Weights of a small image flow-matching model.
Model: 2.5M parameters, 48-pixel images, arch unet, activation relu.
Training: muon at rate 0.014, 11200 steps.
Data: 101725 training examples, 42.3 epochs.
Rows from block 12, named by matrix and row number. Rows with one number belong to one channel. Each number is 128 + 24 x the weight over its row's rms, rounded and kept within 0 to 255. All counts start at 0. Numbers have three digits each.
# convs0: first 3x3 conv (model.decb.0.2.convs.0.weight, 64x64x3x3, standardized in use), inputs 42-48, a 3x3 kernel for each
# convs1: second 3x3 conv (model.decb.0.2.convs.1.weight, 64x64x3x3, standardized in use, transposed), outputs 42-48, a 3x3 kernel for each
convs0.0:181128128128128207128128128128128157082166165095128128128150128128085128128128128128128128207128128128128140128128128128128100128070128128128128128128094155163128128128128094049158096090048
convs0.1:128128128162155173162165144128128128128128128128128128177128128128128128128092128128163128189128128128128147128106079084180174062058085128170180074161128183128128084151151128157176128128128
convs0.2:176128128128128128128066128128090128128128163128128128128128128128128082128128174128080128128083145170128104128128128128128128128165128128162151092169128128128128128104112128051163128128128
convs0.3:128128180128128128128128128128160128154128090128128128128095128128128128128128128128128128128190128128128128128128128128172152128080128128128128128128128101128128128128128128128110128128128
convs0.4:128171179128128128128175128100097128189168128128162090128128102128128128128128128161156128158143163128096128128128128128128128128128128128155174128128128093128161128128128177162166128128174
convs0.5:128128128128128128128128128128106188128089128146128170098128128128190128106128128098128128128172128128128128165128128170128128128128128128110128128128128128081128128159128160216098128128086
convs0.6:128156128128128088128078128128063128128128128103172155128080106128128128128176128128128128128086086128093128128128161128128082128128091128128128128128093193128128128154163162172103165128128
convs0.7:128176128203128128174128092128128128176151128128128128128128128184128128128128155128100128095074128128128165128128128128076069090128128128128128128128062128128128128128128167068092128105152
convs0.8:128128128103158128128152152128084128128128106128128128128104128128128128128128128128128081128128128128128128128190103128128104128088128128128128128128128128128128128128128128128128128128128
convs0.9:115128128176172128128099103128128128128128146169154139128096128128025128128128128128128128128201128128113128162128128128190097128096128088105128128168128128128128128128094128184073128128123
convs0.10:128128128128128128128128128128160083095156111128128088056090128085128153090099099128128169176128097171153100177128157096128128128128128128217103128128128104178083128128158128128128171161101
convs0.11:088100128155185128184128128128128128067175128162174128128086084128128128128128128128128128037041171110106198128128128093128128128084128079128128128153128092128128128128148128128128128128152
convs0.12:128128128128128128088128128128092083128128128128128128128128128128128101165128128090128128106208128101128128128128128128128103093128081128128128100128128128075128096128128105128128092128128
convs0.13:128128128128128128128128128128128128128181128128090092128128167094128152128128175128128128128128128128128128070128128091153128128128128128169128128128200206128128128128099078128128128128128
convs0.14:128128128128128128128128128128183128128128170128128183128128128128128128128128128128128128128128128128128128066231107074242106057205097171017213181000216179002217128128128128128128128128128
convs0.15:159128073151128128128128128090128151099128075128128128128128128128128128128128128105098128128160128100150167073094128063180104128128128166128069072128194128128128128128128128182128128156159
convs0.16:115099128128128128153128128128150091128155114128128128128153150128186128128128128128117128128096128128084128128092128163128100128128099128101158128128128109128128106160128128199116147128128
convs0.17:128188128197230128128128128100128128090153178128128128128160128128182128182128128084128128128057128128128128128068128128128128128128068128128128128155139128152128084128128084128097165128128
convs0.18:210166128128092128128083128167128194157128128194128128099085060128128128128128102106091128070128159128128128095128128160128128128128128128160103078146128128128128128102128128070128128128128
convs0.19:102128128154095092147128128089128128128063082168128128128151128128081093128128128128128128082101128128128128158165128089186128128128109117094072128128101128128128128128128128128128128083128
convs0.20:128128128128128128163128128128162128128204128128128128128128128111106101128128128128128128128128128128128128105128128128128128128128107128128128082150173128128096128128148128074128128153166
convs0.21:128128128128128128051046068128149147128152128128128128128128128128128128128128128128128102128128099128128100080128068106128096128128098128100184128128180128105128101100103102106128105079102
convs0.22:128128143128128164128168220128128187128128128096065158146128128128066063128128128128128083128128113128128128153168128075128128110128128128128128128128128128163128128098056128128128128128128
convs0.23:128128128090128128128128128088128128149179128128176128128128084128128128128128128128128128230228128128193180128128128128179128128128128128128081084176180128160149128128128106108128128128128
convs0.24:089128128128128128128095128128128156128128128128081128181128152128128128128128128128128128128090128151128128128150128128200157128128163104091128128128084128128128128128128059177162128193128
convs0.25:128087128156128128182192128128128128128128128128128108068128128072101163128128143171146167128128128128148128128128098095092037128128128128128128128142160128128128128078128071022185128128128
convs0.26:128128164128128128128059144179128128128128128128102128172128128128194128101128128128128128128163155169128151103128128072052128075128107128158169128128128128128128128111128128128128128128128
convs0.27:128128151128128128128128105085128128128070128128128128128160128160128128128128128128128128078128128096128128163179155128105128128128128128176145128128128128090128128128158128108160158076128
convs0.28:128165087162128128128153128128089128128082128091128128160128128128106101128128128128128128128128079128128128128128128128128128184165128128155128159128150099128128128088128166128128128082128
convs0.29:128128128128128128128128128128188128128163128128128076128128128098090128094128128128128128128173128128128128128128128128128128110128128128128128128091128128128128128128128128114128128128128
convs0.30:128128128128128128128128128128128098128183128128128128128128176128069128128071128128128128128153165128128128128128128128128128128128108128128128094128101128084128128128128128128128128160128
convs0.31:092073128128063128086128128128155128128219128077128152128128154093128128128128128128166154193204171160128128102128128179128128128128128128128128088150167128128179148154170183099128148128075
convs0.32:175128177128128101128128128128128166128128148128128128128077093128060128128128166128128128107128128128128128128128096128128186128128085128158128128128128128128128128128128128070128128173128
convs0.33:128128128128174128128128163128128079128128186089128128128161128128176097128128128188128163163071128128128178128218128128187128105128152213075206115128075169128232128128188163086128128128128
convs0.34:128128128128128065128128071128128128128162128166168160128128128128128128128103089168094128128071067079128128128128128128128128081147162128128171080137128128166128128128106128128128128198163
convs0.35:098128128128181128150188218128128128128128169128128128128087105128154073128174091128128128128102104128128128112168128128128155128128128128128128160128174128128084106121099109128128110091128
convs0.36:128128128069128128128128128128103156128128128128128128094068128128128128102128160088106128128128163128128128106154090101128128128128128128164128128187128192155128128128128128128128128128128
convs0.37:171128128128043128128097128128128128128128128128128128128128128101128128128097128128101128128085128084128128128128128128128128128128128128128128128175128128128128128128157128091128148128128
convs0.38:074128128128128128128128149128128128128128128128128128128128128128128128128128128128128128128128128128173128154128094128070074128090095128128083081192128090174128128128128128128168128128128
convs0.39:128141145152184128128128128128128169076066128128128128128128128128175128128128128128128128128160128128128128128128128128128128128128128091128128128100128128128128128128128128201128128128108
convs0.40:089128128093128128028128087157128128128128128171128082128128128163128128164173128128128128176169128128148128128156128094128128093090128128149161128160197128128128128128098128128128128151128
convs0.41:128128128128173128128184128092050086068033063128044077128128128128128128128128128128128128128128128128128128128128128128128128128128128088128128083128128076128128128128128128128128128128128
convs0.42:128128128181128128128128184128155128128128188128128156103128128128081128128128105164192095169186083128128104171159098170212128212128128128154128128196173128128128128128093128128128150128128
convs0.43:128128128128128153111091128128164128128128128128128128128128128128101128128128128128164128128128155128157128128105128128128128206128179128168128128128078128128128128128128128089128128128128
convs0.44:128128128128091128128089128128128128128103128078128128128128128171036102151083128128128128128128128128073128128128128128161128128168128098128128077128128128128128128128128167128128156168128
convs0.45:087128128092128075128068094167128128128128128159128141128128128128193128128128128128165128128128128128128128128128076128128096074128128128128128128128104098128073128128128128128128128128128
convs0.46:174128128175171128156128128128128128128155079128159128128128128155170128162178172128128128168189148177169128128128187191176128155128128128128128128128070128084113128128128128128128128128181
convs0.47:128166128128151128195183128128089094128128128146128163128128128128100128128075128100163128128197091162184093128128128128158128128128096083128158097128128128128128128154128128161128090128128
convs0.48:128128128128070104092085128128184128128171128128128128183179128128128128128128143128128128128128182098128128109083128159157175151128177165128107128198128128158128128128162128128110128128128
convs0.49:087128128128128091098128094092170188067169128128128148118128128105128128128096128150128128128091128128114128128089128073128158099128179167128128128128128128155093128098128100107128128128147
convs0.50:094105076128128128128128128128128128128128128128142128128187128128128128128104128128128168128150128163178128052147128102128128128187166128128128128128092093099110128128090128096098128080128
convs0.51:128128128128128128150128128128092128128128067128128128128128128051100128084128128128173128072128128089128102108128128128128102128128051090182148128178170128163128128128070128172128128089103
convs0.52:089089072175128105092128153093128128128128128128128104128128128128128098088128128128088128098092128148155128128049128128099189165091128128159189128227170128154143128128128128128128128128153
convs0.53:128128128149161128128170128128128128181128128167128128128128164128170128128128128128083128161128128170172128128128193128057128128128128128128083159128128128128128128128128128036128128080128
convs0.54:128175128097128073128128128128128128128104128128128095128088128128128057083128082128128128128163184128098128094211163128128128128128128128155146128069128144128128058128128128074128128128128
convs0.55:162128128128128088128128089128143159060086128128077128128128100128164128128168128128128128090073095083083149105128128128189128128174128128128100128128096128128112128088128128063102128128085
convs0.56:128128128128128128128128128128128128128128128128128128128128128128128128128128128128128128128128128128092056128128128128128128128128128128128128038128128128128128128128128128182128128128128
convs0.57:128128128128128128047128128128128128191192128128128128128128128128128128230250198076080091225128128128128128128128128128128128128128128128128128128128128128128128128128128128128128055128128
convs0.58:128128128151165128128128128128087128110128128128128104128075093094070104128128128128162159128168128128139157128128128128092128128128128128100128128157128128128128128128128151198128128128128
convs0.59:128128128128128128128128128128128091128128098154152128128128128193128175128128128128128128087153128057128128177103128128128128128128128173058128128171188128128128160093128048089128101128128
convs0.60:128128128128092128128128128128128128128128162128128128128128128128128051128128101128128128128128168128128171156128128128128108128128128128128128128078073071128128128128128128027128128128128
convs0.61:201171128177168128182128108087084098128128128128128128128128128128085128128128128128128101128128128128128128128084109128128128087128083128201157128180162128128071128128128128097128128128128
convs0.62:128128155154128186128128164128019072128128128098168128079075128128091128128128128128128128128128128128128101095128128128172080128128076128128128128187128169160182128128128128128128128182128
convs0.63:128128198110128128128165162128128128128128128128128157128128128128157128128173128202128128151128128128065102194128144128128155128128128128128128080128173128108087128101162128128128099090128
convs1.0:128128128145109128147101128170128166080128128128128157128128167172081073128128128091128128128128090128128128092170177164128093128128128128128128128128128128100082128128128105160128128151128
convs1.1:078128170199190128128128177128128128128128128128128128128128128128079085104128128128128128128128044099128128128128156128128128156128211070128091159128128128128128128128128128128128128128158
convs1.2:171165128128128128128128077108128128057088128128190128106128128128098128128128128178128128128128128172128128085128128164128067128093085128167128128128145092068128093128043128032096128055128
convs1.3:128177128128128111128128128128128128128128128128104128128096128128072128128128128128076128128201150094171128128128128128128097128128128128128128128098128128128128128128128101128149128090128
convs1.4:128128171128145128128128147128068061170128128128128154128164187128128128128128128128128128128160128105128128128095128128128173128128159102128128128203173128128171128128128139155128128128128
convs1.5:128128128128231128128150128089091128128128095128053101108128128128152128166128128128128089128093128096116128128128128128128128128128128128128104128090128128099093128159128128128128128091128
convs1.6:128201128128128207178076128110148158128090128128079074092080103086128128128128128147128128128128099128077128165128095128128128128096128128151128158177103128128092128128128128128128128158128
convs1.7:165128128128128128098128128128077128128075084089159128128128128128084128097128156100128149128148128090162128128128128128159184128151128128128128128174128128128128155166179128183078151128093
convs1.8:128128088163128128153175128128128096180128128128128089128128128128096128128128128112114128105128162128128128128128128128075128128128092128128128053128173128110128169128128091128128128128128
convs1.9:172192128128254128128162128128204189128189178128171128128112128128085128128128128128166128128101128128128158128128155101128128128128128087128088128128128096154128128128091147086128128128128
convs1.10:128128128128128128128083128128128128177220181146095128165128128107092128128128128128128128128128112128128201128128092128128128057128084128081172160128178183053178051190128128128128128128057
convs1.11:128128128128128128128128135128128151201128155128128128070128128128170128128128128098128152087128173128109128128128128128128128128087078128128128128128101170128128128128128128128128128128128
convs1.12:128128128165128128128128128128080105128082103128128128128190128128197152128128128152179189128128128128128128128128128150128128128128128128128128128128128128128128128165128128128128128091128
convs1.13:128057128128128025128096128128092128086065042128079068102071100128075128128128128128128128128181180128114128128128128128069167128128170128128083128128128128128128128128128128057059128066099
convs1.14:128128128128128128128128128050128082128128128161162128128128128128128128128128128128128128128128194179128128128128128128128128128000065076128128128128128059128074128128128128070128128128078
convs1.15:128128128081193128128128128128062128128081128128199181128128167102165188184128128128128097128128128128128128128128158128128186128128128128177128128190128153128128102128091092128097128175128
convs1.16:128128128128173128162128128128128128179170164128096128155128128194175128172128162080128142068128128128151184128128128128128128128128128128128128128128128083128128128098128128159128128128128
convs1.17:153128128128128166128128128128128128128128155165128128160128128128128128144128128128128128109198180128172149128128128128128128162175128128128128128159128128128128128165156157128195128170147
convs1.18:128128128165093128159071128128128128146128128128128128154128128128128157159171128128067128085128176150128128094128128083128087128128128128128128173128156128128128128128183128210128128171128
convs1.19:128128128099097156172128149178083128128128161102128128128128096128197158128128128128128108128080178128128128128185162100128160128112114128165128128128128128128128110128128128128098128128128
convs1.20:092128101062068098128128128128128172128049128128128158128128128179193175128128128128128128128078146157128128128128128162128128128128128128128128128098128128128128088128128128128128128185128
convs1.21:128128128128128128128128128128128128128128128179128067128128128128128128173128128128128062128071128128128128128128073128128128128128065128128128128128128128128128070128128088128029128128074
convs1.22:088128128128128128128128128128128065128128128128128128128155166128128165128103091128128128128074128164128128128167173185163170128096128128128128085128128128128128091128128128128171158081128
convs1.23:096128128128128128128128161128091128128128071172164128128128128146128128128128112166152128176195128145167128150128128128128082128128128087110128128073128128180128128128145128097128086128128
convs1.24:128128106086128080128128128150157128153065128128128128128128128128128128128057128171096128160128074128128128128188128128173128184158128098158154128162128128128128168128128128128128128128083
convs1.25:084128128032128128128165128172194128128128062167128128106128128128128128128128128128128128128128128128128128153128146190128128173106128128128128072128128087128128179163128128091104106128105
convs1.26:084055128128128128128075094128160188151128172128128070193128128165179161099128128128128128128088105128128128164128128128167195103128164181128128128128128128128165128128128155153156128128128
convs1.27:166128128128068128128082172128128128157128128128128128128128128128096128128128174128128128128071128128177128128187128128128128128128128163128128128128128128128128128203128166128128128128128
convs1.28:128128154128128128128078128128128128092128066128128128128128128128128128128128158128128128164079128128128164128128096177128078128094080128128128128173128128128128128128091159160128128128128
convs1.29:128128128147172128128150128100128112128128087190163128128128128128128128128128128128128103128128128111128128128128128162128157153128128128128115072082088100128102128128128128051092128128128
convs1.30:128128128092128128128128128128128128128128128128128128128128128128128128128128128128128128128212128128160128128128128128128178128128128095128128128128164128191128128128155167128192099151128
convs1.31:128095128128128128128128128128128128096101128160158128128128128128128184128128128128128128175128190128128171193128128128128128128128128128128128090087128081128128128148128128192128128128097
convs1.32:128155170168150149104128128128182166128128128115114162128128128128188168173185128197128079128128185128161128128128128098128128128090128128147128128128128128128091128128128128108177169128093
convs1.33:128072128128128128128128128128099128128128128128128128128128128128128084159128128076128192048128128128128128128128166128060128128091128094205081184222128061182047128128095216191064128128128
convs1.34:188128128161128128128128193082128089180128128128128128128128128128128093128170128091128149128167140128163089128128128161128128181128128128065128128128128128128128082097154128094128128128128
convs1.35:128091128081085128165128173128128128100128128161079128128128090128128128128128128128128128128159161128154128128128128094082128128128128128128128128128086128128128066128128128031128128098128
convs1.36:128128128128128065088128128128199128128128128086128172128128128128128067128154128148070128179128128128128128094185177128128128128128159128128128128128128128128128128128128163128128128152128
convs1.37:128128128128128078155091106101091128087128128088095128128128150128128128128093128128167128182203128159128128091128128128128128114128128128128128128128128143128128103128128128128128171128128
convs1.38:128128128128128128128128158128178128128128128128128128128128084148128128128128128128128128128087178128128128128128128098128128128128128128128128128128128128128128128128128128128162128128156
convs1.39:128128128083128128128096128128128158169128128128116128128128128154087128128128128128141128140128128128128128153128128128102128154128152128095128128063128128095128144128105128074128128128128
convs1.40:128128128128195128091128128128128069128128128164128128128128128128128128128128128128148128150128128128128128128128173128038159128079128128128128128128128128128128128128128128095185097128128
convs1.41:128128128128128128128128128128128128128202128128128096098128128128128128128128128128128128128128128095082128060128089077128128128128090128128089092128128128128128128057078128128128178128128
convs1.42:097079157128128128128128128128226172128172128128128128128128128128128128128128128128128128128128128128128128128128128128100128200128128128128128128128150128128128128128168128128128128128128
convs1.43:128128082106128128128128128128128128128128096128128128128128156128128128128128128183128128128169128128128128128128101070071093128128128173128178128059128180108128043128057128089128128128128
convs1.44:128128128176105128128128128128128165128128128128128128128167128166128128128128128148111128155075089128099153128128128128128079054128088128128128128128128128058128128175128156077128179128128
convs1.45:128128128128162128128046128128077128149185128093128128149148128128094128150128158128128128128128109128054128128128162128080110128114128128160128128073128128097128128128128180128128194128128
convs1.46:128200128128176128159128128128079102128128184128128128128128188128128128128128128128128128128128128128071090128128128154128128128128128128107128128128096128128111128183161167162173128128128
convs1.47:128128128128192128128128128128172128128128089173128128128103128128128128128128128191128064128128163102128198128128128157128128128147161128164128128177167106170128150128128128094128128128128
convs1.48:128101100128128102153128128156128128128128128173166128128069128128025128128128096128128128072128128128128128096147097128128128128164128149128128154158128157128128151128128104128174151185167
convs1.49:128128152128071090128128128128128164128128128166170189128128153096128180128128128146128128110171128165128128128128164128128167128128128128070128128128175128128128128075159160095128128142128
convs1.50:128128128089128098128128128128128128128128158128128128128128085128128080128128128128128128128055128128128103128128128128164128128115128128159153190183193105159128128155128163128128128151160
convs1.51:128128128128182128153128128128128110128128128128161128128128086103160144170161128182128171128128163128128128128128175128128177181128128128145128082128128128128128128128128128128128206176167
convs1.52:128128128128128128128128084128128128128128128176128128164167128128128128128128128128128128128088128128128234128190087128186128128205128128128166128077128128087171079128162128128128128128128
convs1.53:128128128128175186173128163128128128096128128128094086128128128128177128128167128128128128128128101099128128128128128128128128112128128146128128166149096128159089128128128128088107072128128
convs1.54:128128128128128128128128077128089128128155085128128088128128128128128128128109128128114128066087128128128072128128128128042128128072128128128128128199128128128128128128128128128128128128128
convs1.55:128128128128156128128092128166192128128171128098128128128128102128128074128128128105200143128172102128101128128128128128128128097128128128081103128082128128101100101128157106128128154128128
convs1.56:128065089095128128128128128128174183128128128187128128128128128128128128128128128083128029085057064030062056128128128128128128128128128128088128128128128075058128128128128128128190128205128
convs1.57:128128128128128094128128128128128128174128128128128128092128128128128128128128128128128128128128128128155128128091128128128087085128128128128128128128128128128128128128092075053044128069128
convs1.58:128128116128197128128128128128128128094062128145128128128095128128128128104128128128128086128049128128128102128128128128128128128128128128128128128128128118128104153128128128128128128128128
convs1.59:161128128128172128128128112128128128128128087090128128128128128128128128128128128128128163102066128128128128116128128103128128128128128128128128128206128148185128128128167128155128128128128
convs1.60:128128128128128128128128128080128128094192078165128128151128128128128128128128169181128154128154107128128128128128128128082077092128128138128128163158155128128128153128128128128128128153128
convs1.61:128128128128128164128128159128128128128128090128128128152104091099128128108128128101128128128128128128128165128128128128128128128149128128128128128185128128155128095097128097128098128128128
convs1.62:128128128128128128128103128192203128128186128162128128128128128128059128128128128143158163128128186128106128128128178154128195172128199105128098128128128128157128128128128128156128128128128
convs1.63:102128128128128090158128128091128128067128128128073128097128128128077090128167145128128189128128094128062128128128165184184168074128128128128146128128128128081128118128128172128128128128128