A small image flow-matching model, trained from scratch.
Model: 2.5M parameters, norm groupnorm, activation relu, widths [64, 64, 128].
Training: muon at rate 0.014, batches of 384.
Rows from block 10 of a small image flow-matching model, named by matrix and row number. Rows with one number belong to one channel. Each number is 128 + 24 x the weight over its row's rms, rounded and kept within 0 to 255. All counts start at 0. Numbers have three digits each.
After each channel's rows are labels from the 100 images, of 14848 (inputs lightly noised), where the channel reaches its highest value: "responds to" is what is common among them. Only what is clearly more common there than usual is listed. The data: aerial photos of the United States (SatlasPretrain). In brackets: how many of the 100, against the usual share in percent.
# convs0: first 3x3 conv (model.decb.0.0.convs.0.weight, 64x128x3x3, standardized in use, each kernel summed), inputs 0-127
# convs1: second 3x3 conv (model.decb.0.0.convs.1.weight, 64x64x3x3, standardized in use, transposed, each kernel summed), outputs 0-63

convs0.29:144113134128105104114101130114131107147132129195140115140128113125142144128115144123135121165122115164093123150131128135106110128109151128140114110108128160139128110144126142128128131152106146109135117055156103115119108116169116143123161145057135100140116153118146131109109115142174084201109133161121124138128101133169170191160109110183142153122105165163127135106180170106114131125130
convs1.29:148160086141111139104158112153107176142117132160134102071128111166136132108124135077147103123142144127111142143128131139122156096137154164111107089104128084146086100131156127082138129139134100
responds to: building (80 vs 41.8)

convs0.7:138142128103128128122128128136128128128105139104099128128105138120128133128145122107142120128129116121102101120128046152109118121132128128138152102108128155128128115100135122146128097161136135128179128108128128117102128154152128113019160110086161123156134131137157137180196077120139119152114137166146151158114149159096143095170147142142107128159089180128159147128113120120156119157110
convs1.7:128094104113148120128138108168107075126148128128181116142124092131128128171119128138139128133134151088128183148144128172115120142099160149144130140143094185119172119117080149138109137146148143
responds to: building (90 vs 41.8)

convs0.19:157137131096122124158169120144103145145082138161128124121067115101088121116134106135129114136115092143122070141114145140114161133133103120148150159112122127136100098128142142101121117107125164101131147166135126140105079128158121176166132126143109166085138145146170143110125152135163072140144144152123123120129151124150156144173077098111185133101129151128142101155135158110124079131159
convs1.19:145115109135137149128121116128114108092154128083153137128128130139126128109156123088116106152101150099120111117117139128162139200088111123148134122109141131090073143128114101127082111149060104
responds to: building (87 vs 41.8)

convs0.4:128153109096121148128164128128152141133120124144103131110101105097115140120157150128128109121086142130142107141131195097165169145128123141142145128131122124103120146122128118128106147128116134117164113144139087138113091123143133173177146132091125075114124088152081117077105149152088114136116129135102156116125066128182126134140155134111122126115104168134066166085173121137145119120170
convs1.4:213136111109102129142126116174130166178130121157104113130118142101167093142135097158118114104160159120138138127113128120141128149114144111128161119082152135105099166107112142108135125150130096
responds to: building (87 vs 41.8)

convs0.57:140120128153085136119128142128122128129121128141124133136114125128133159128120128128128123128128128123135103128123128128099128128112161128128128115109125128128124121131115128128128128128128136121142119079155109099149104141251139128072176139110141128137144130130099108103162128146204110128089137136133152134141115150114127155188105127146163152160093149183103111034139153089130114128142
convs1.57:089127145137128114124124108104133076085145131157117101154136146175128111079120145122158132156153094114128143128137150081152149112129110125104139140134080138110104069117109121176110139148140096
responds to: building (87 vs 41.8)

convs0.38:125135116089137078113105101119142127121143148093145207066128128128141113139111124122146146128133158128111160157127118140128122120128110135164117117105117087126129102134115120094128136130128132121154129103095107082124125111139107139091142131112117146170109140124076112126138150128132155167135133114135157142174060136137093153148141116064135137055133124127139127129173141122164142189131
convs1.38:110148141125105154128132121162133166137128147139102139119127161137156093083167121121098201127112118135159151128146170150116161174137102115136101142116120112162129144135189139129133158159115136
responds to: building (81 vs 41.8)

convs0.21:105110147116124123144154158089128161132123104097128177095135144099128138120099146118128125132139128108136137150109113146121144116119118116179101120122105120123146132116104106113124087102121129153129142136110165108146152136130131177119116123124195177128081092159118161153144156096115105155119102143145090117104156128117126159187118092123175084127135156128122150121055134133117071113165
convs1.21:121118147116164151138163125166121067103130124137135109136108149150106155135146116124099173128128128179128137112136129121159142153122084131187133120152191132132140163145150128122119160128110081
responds to: crop field (27 vs 8.7)

convs0.10:097111122139125126114167105128128145128140165087117159111122100139123137134121128128139140128094173116125116163125128128124128115128134134119120128128115116122128106115111101133166123128131133128097106139122127132184122161101163142080157141092185136115070093125136145153125152115123123090132137170106097114092110093146122114144165100143149099139068139127192167159035116110146139128135
convs1.10:092104117189128113128128171132131075131128107119126125115125131128114128129118106179135189116140113130151156130111104128159097119103114116146171171136166122136087152111143112095176107134136122
responds to: building (72 vs 41.8)

convs0.60:148131139126155111135120111135128123128117097110132115160128139128128118128140129128131107102116122146144120055153124128145135132155103121118097180165125148124134134111166118159149130139147104125102110111122119116188149133145135122094086146127072132128111116108143140149158140071045138145192150139119096119136121127137113143160128149142166137134145159125132051133099171121080160111132
convs1.60:139142138125108175105109114096126122071140149171091136118151116108135135156130133147159065147136140132120146131143144128114118117161160160069128077151113139175117133102153143111153139117133134
responds to: crop field (45 vs 8.7)

convs0.14:152128175103145135108128128131142106135152118149156131136137115128127109135121112145136172117126123138130102123138137136127079115114142139121119123154087111130128137132104153105121132099126115102108161104117157123128079123112149141109075146125130142084079141122159096128069139065190171084102130156139136106149127107124097142110121146118068089110114103140131115165201140140157148148159
convs1.14:110145199115128085114128182057176136143125110128136179152137153122149135163162145120106125098103110156129128128117141113128113120128140096111118138110130128120122110103087120120135102137106102
responds to: building (86 vs 41.8)

convs0.49:128134097120160169117144155157098174137128131110128169128106118122133120115173128134161131133118150128128147134128128113135153128098123130142128144087121113128128119123121128144120128128174138116119164087127160079213140138137137110083080159104153128134107156090160123099135097119169140113071141145200148102105164119143101128097137125108158132099064142120143128150128106131135146146128
convs1.49:124100145129139183138138086130171133093134108147099128123130105140108128129149153125172183137120133163128127138128127138143176068101145148118119134136139148130115095115136144161192104148097128
responds to: building (89 vs 41.8)

convs0.39:128135128128201128128128118113137118128128128165095120128128128128155117128128104128121114128128134153141121128135134128137128184128121134114128156148121128128103148128128157128128128132120128173176123111135087089139009114090106115139147120129127154119105155159155127156094103109183116122098123118104162085134128115137123115116149184103136137111158111106174145116197121095117125109102
convs1.39:151121113128131094138104134099113121142136135108102179141122115137118129121132129140143113130129176127149146108117120083133127155133120110213141166168132115123141095163123177141103126113190152
responds to: building (73 vs 41.8)

convs0.32:128124134114168145120146117178135204134120109120110107177168128128151150171154128122118128118146175111113148112106179083118109151118094119123095114128145128097128154128150156201122159120134104123155126076135128119123161161072129171113117119128128128121141098158129122128108125108146129128125128116128101092133133133128128056109132121106100115080158142128151157114156149138157140128128
convs1.32:111147078140128148128119121175115128141159128146141081137111147141108128146128090128096128151128140165185148145149125136168128114110128108119078134136099128118167144121128116099175080090096141
responds to: building (75 vs 41.8)

convs0.16:120123111128134128115101102128130102128120128116134096105146132152065134088135147128131129134096079121078122136140137129088156111145128124112122148102124134120133119128106128117128136146128138142111142081170126157169126134159108128179151109079121152107122108166123154102146148155161089076122124144138116042118133146119162160137165133185105140152125128137126088134153128085118120123189
convs1.16:112106075095151104103109128128096128124144105141140182095129156129122070127102115109160134143174111168112111167122113128137127168081110146116158112151108089128123122120103122153159136142139122
responds to: building (82 vs 41.8)

convs0.0:075107124128118151121130154160116172118117128132128135136120119128082128109152092106120132119129151128130147125128164107104114142088114103137123159119117154124133128113174112156137154134113135131120131135137128132168114136167146140188131139129158092108128081119119138095205126128098097143184069153097117168132128178080147145113123135152117130138086139074124180116130146114106132153121
convs1.0:139124103102128113112128106148121128117138136065139128162096095117155145145128128118128128188173155190128124128128108106204128143152129127103139146142113128148128158154145100166143104121130144
responds to: building (72 vs 41.8)

convs0.61:128135133096141135135115150139121122149133147122084085131117123128128107127128134124128094113117122135119149108135123113128119171132128117100165128146122105140128114125115146128128151134128136159128140128139118148131170122128146117084121146128063172144071140107162127153142134005052105158137100133142105114092102129138147141131134151146151107141142142174160143139145138130065159118120
convs1.61:130092147175161156171141090116113126168147123102149117141108103136111123137147113153146101091095127092123073135132107139115136098116160165126127118077136167137130131141115152144174123106155147
responds to: crop field (27 vs 8.7)

convs0.52:141124126128134127120113141128126122128155140135134182109121122133114146098120134128136118104113142137153118118128134123131148128134137115133128132120090118128134141127103128137113132148165136122141176160128174107080094133137136120124116061107105125127090167122101185056118102170157101130151203088124114165150120106099091154124126133111201126139171116157065105128105122132147101136116
convs1.52:099121103097122175078109101095128130101126117109130128165151112093138118116128167137180160120128088097144116128128148138128106167128137155109087086123133152128128097124151173151121120166098118
responds to: building (84 vs 41.8)

convs0.1:128136133128116128145128153128137117143128115120120102140136136137124128128148123128119106128128133128164118128128125136116116117128128136119128128113146141118122135128140120128128128137136133144157077081163123067167106122201157118168150105110126162099111175127128117064195082176137092148142176126125175133128109128046130116118088140117089172128140128098108124087168128108137123107084
convs1.1:163167148136171106157108121116146131136098133113150149154148153141118078156124147139129085128126123119140188103147117082122094133145114125122091155165133123111128134160119130144104127140197107
responds to: building (73 vs 41.8)

convs0.3:136114124141157137112122128134107176137123122128113155121126112140174124128134139128141108141132128133116120114132128130111122128123128123128136131110110125109122108133118136132118133123128133122106152136128151144154131116102075088118139169169167111128116156137124155161079083093153055170110130122202146158128099149135109128172169157151155125111046132121123082153136152108146147164056
convs1.3:142138147124067128128125162133150107106128103152099155085130166143145132123103109121121117120113110111129134158128156092147095187104110142121124153174139153109115108171135137068153098124120153
responds to: building (94 vs 41.8)

convs0.30:138100128128128209115136145180128220128171130128100090119128118123123181101175128128118128128119133115121168129128153089070139110066135113136112141128099088101131144128136137197108174150137154123190124080128128097101133110137146116128120091144128149154134138128145126122128139118150135136121123134118138105132119122106131116108128128128121122116177133128133129121120110127145109095128
convs1.30:133142127096127157118106098172105153145174123081178133139117162128100096114141077140109106166120148168159158128154097128132122129129128092146113164155117134123156161144116115111141094118117149
responds to: building (90 vs 41.8)

convs0.27:160128168128149128140128129122121105134128133123125146124111116120130134116128133132140117135100120126125122079135128104120139132141149114152133127115107134133137102111089142120128135091147123150096118153106203133107126152114120107154150137152118132138139145153138129091115113142171152135084111119128112204169119136175120178074157149097133095079066126169121144065095131111151139151065
convs1.27:119072124080154114173134127118098053141140120093162128128135173130104110108106120136128145128112133117116084153113106154118125165132112099115092128110121122086125146117113109150107125128090153
responds to: building (88 vs 41.8)

convs0.37:126142138108135142131128105131119122133122110134102134128129138128135100143117162130136105153136131118116129136125115103105135159144091140113127118130157140118094121131122124121147128136136113154068152151128221093182134145144120117116089130125112166151092129091109182107088120090058148146113114118097145141147143123163119141104157113096140134082120114097178095138153143101103194157138
convs1.37:131125143083108102062135109133143149122099149105154151125139121130152135129130082128110104142128128120097137086128126108200128137128115138124128112151076143153093158128122109168112128105141076
responds to: crop field (30 vs 8.7)

convs0.44:121124135131109112128120148116120128134128102128115141127145148119121120118140135128134115124142138111111148118127138123132171118139149159128113117090124101123118118193121116128136115122128112128121101062128121104091115114128170099177103123133138114112120166145151101201146196115083131126213060139151149171095129118158142144147130189152108128100128128128121104151094137166107132114134
convs1.44:106135114124139148170159113130128191115141132118123123127123124092162128142120090166089146131104162122118118122128122128154112133156109137126108113182095129148180106195168122126126149128101097
responds to: crop field (50 vs 8.7)

convs0.13:128128128128113128128128128128128122128128128128128120128105128128137128128128128128128128128128128124128128128128128128128128128128128128109128128128128128128128128124128128128128128128128128153105132128171121118203128146230137128218128124108128143111114102100151117127136227128145120130150127132050121128131145119128128112129176097118038157057117128147137122111104078122142099109163
convs1.13:174091088129152137103128143143110113118125115132100098098101096143170124174128131114133128121175123172128128103116126134147113117098128158123129115157136147135160134140107143216149121137092127
responds to: building (95 vs 41.8)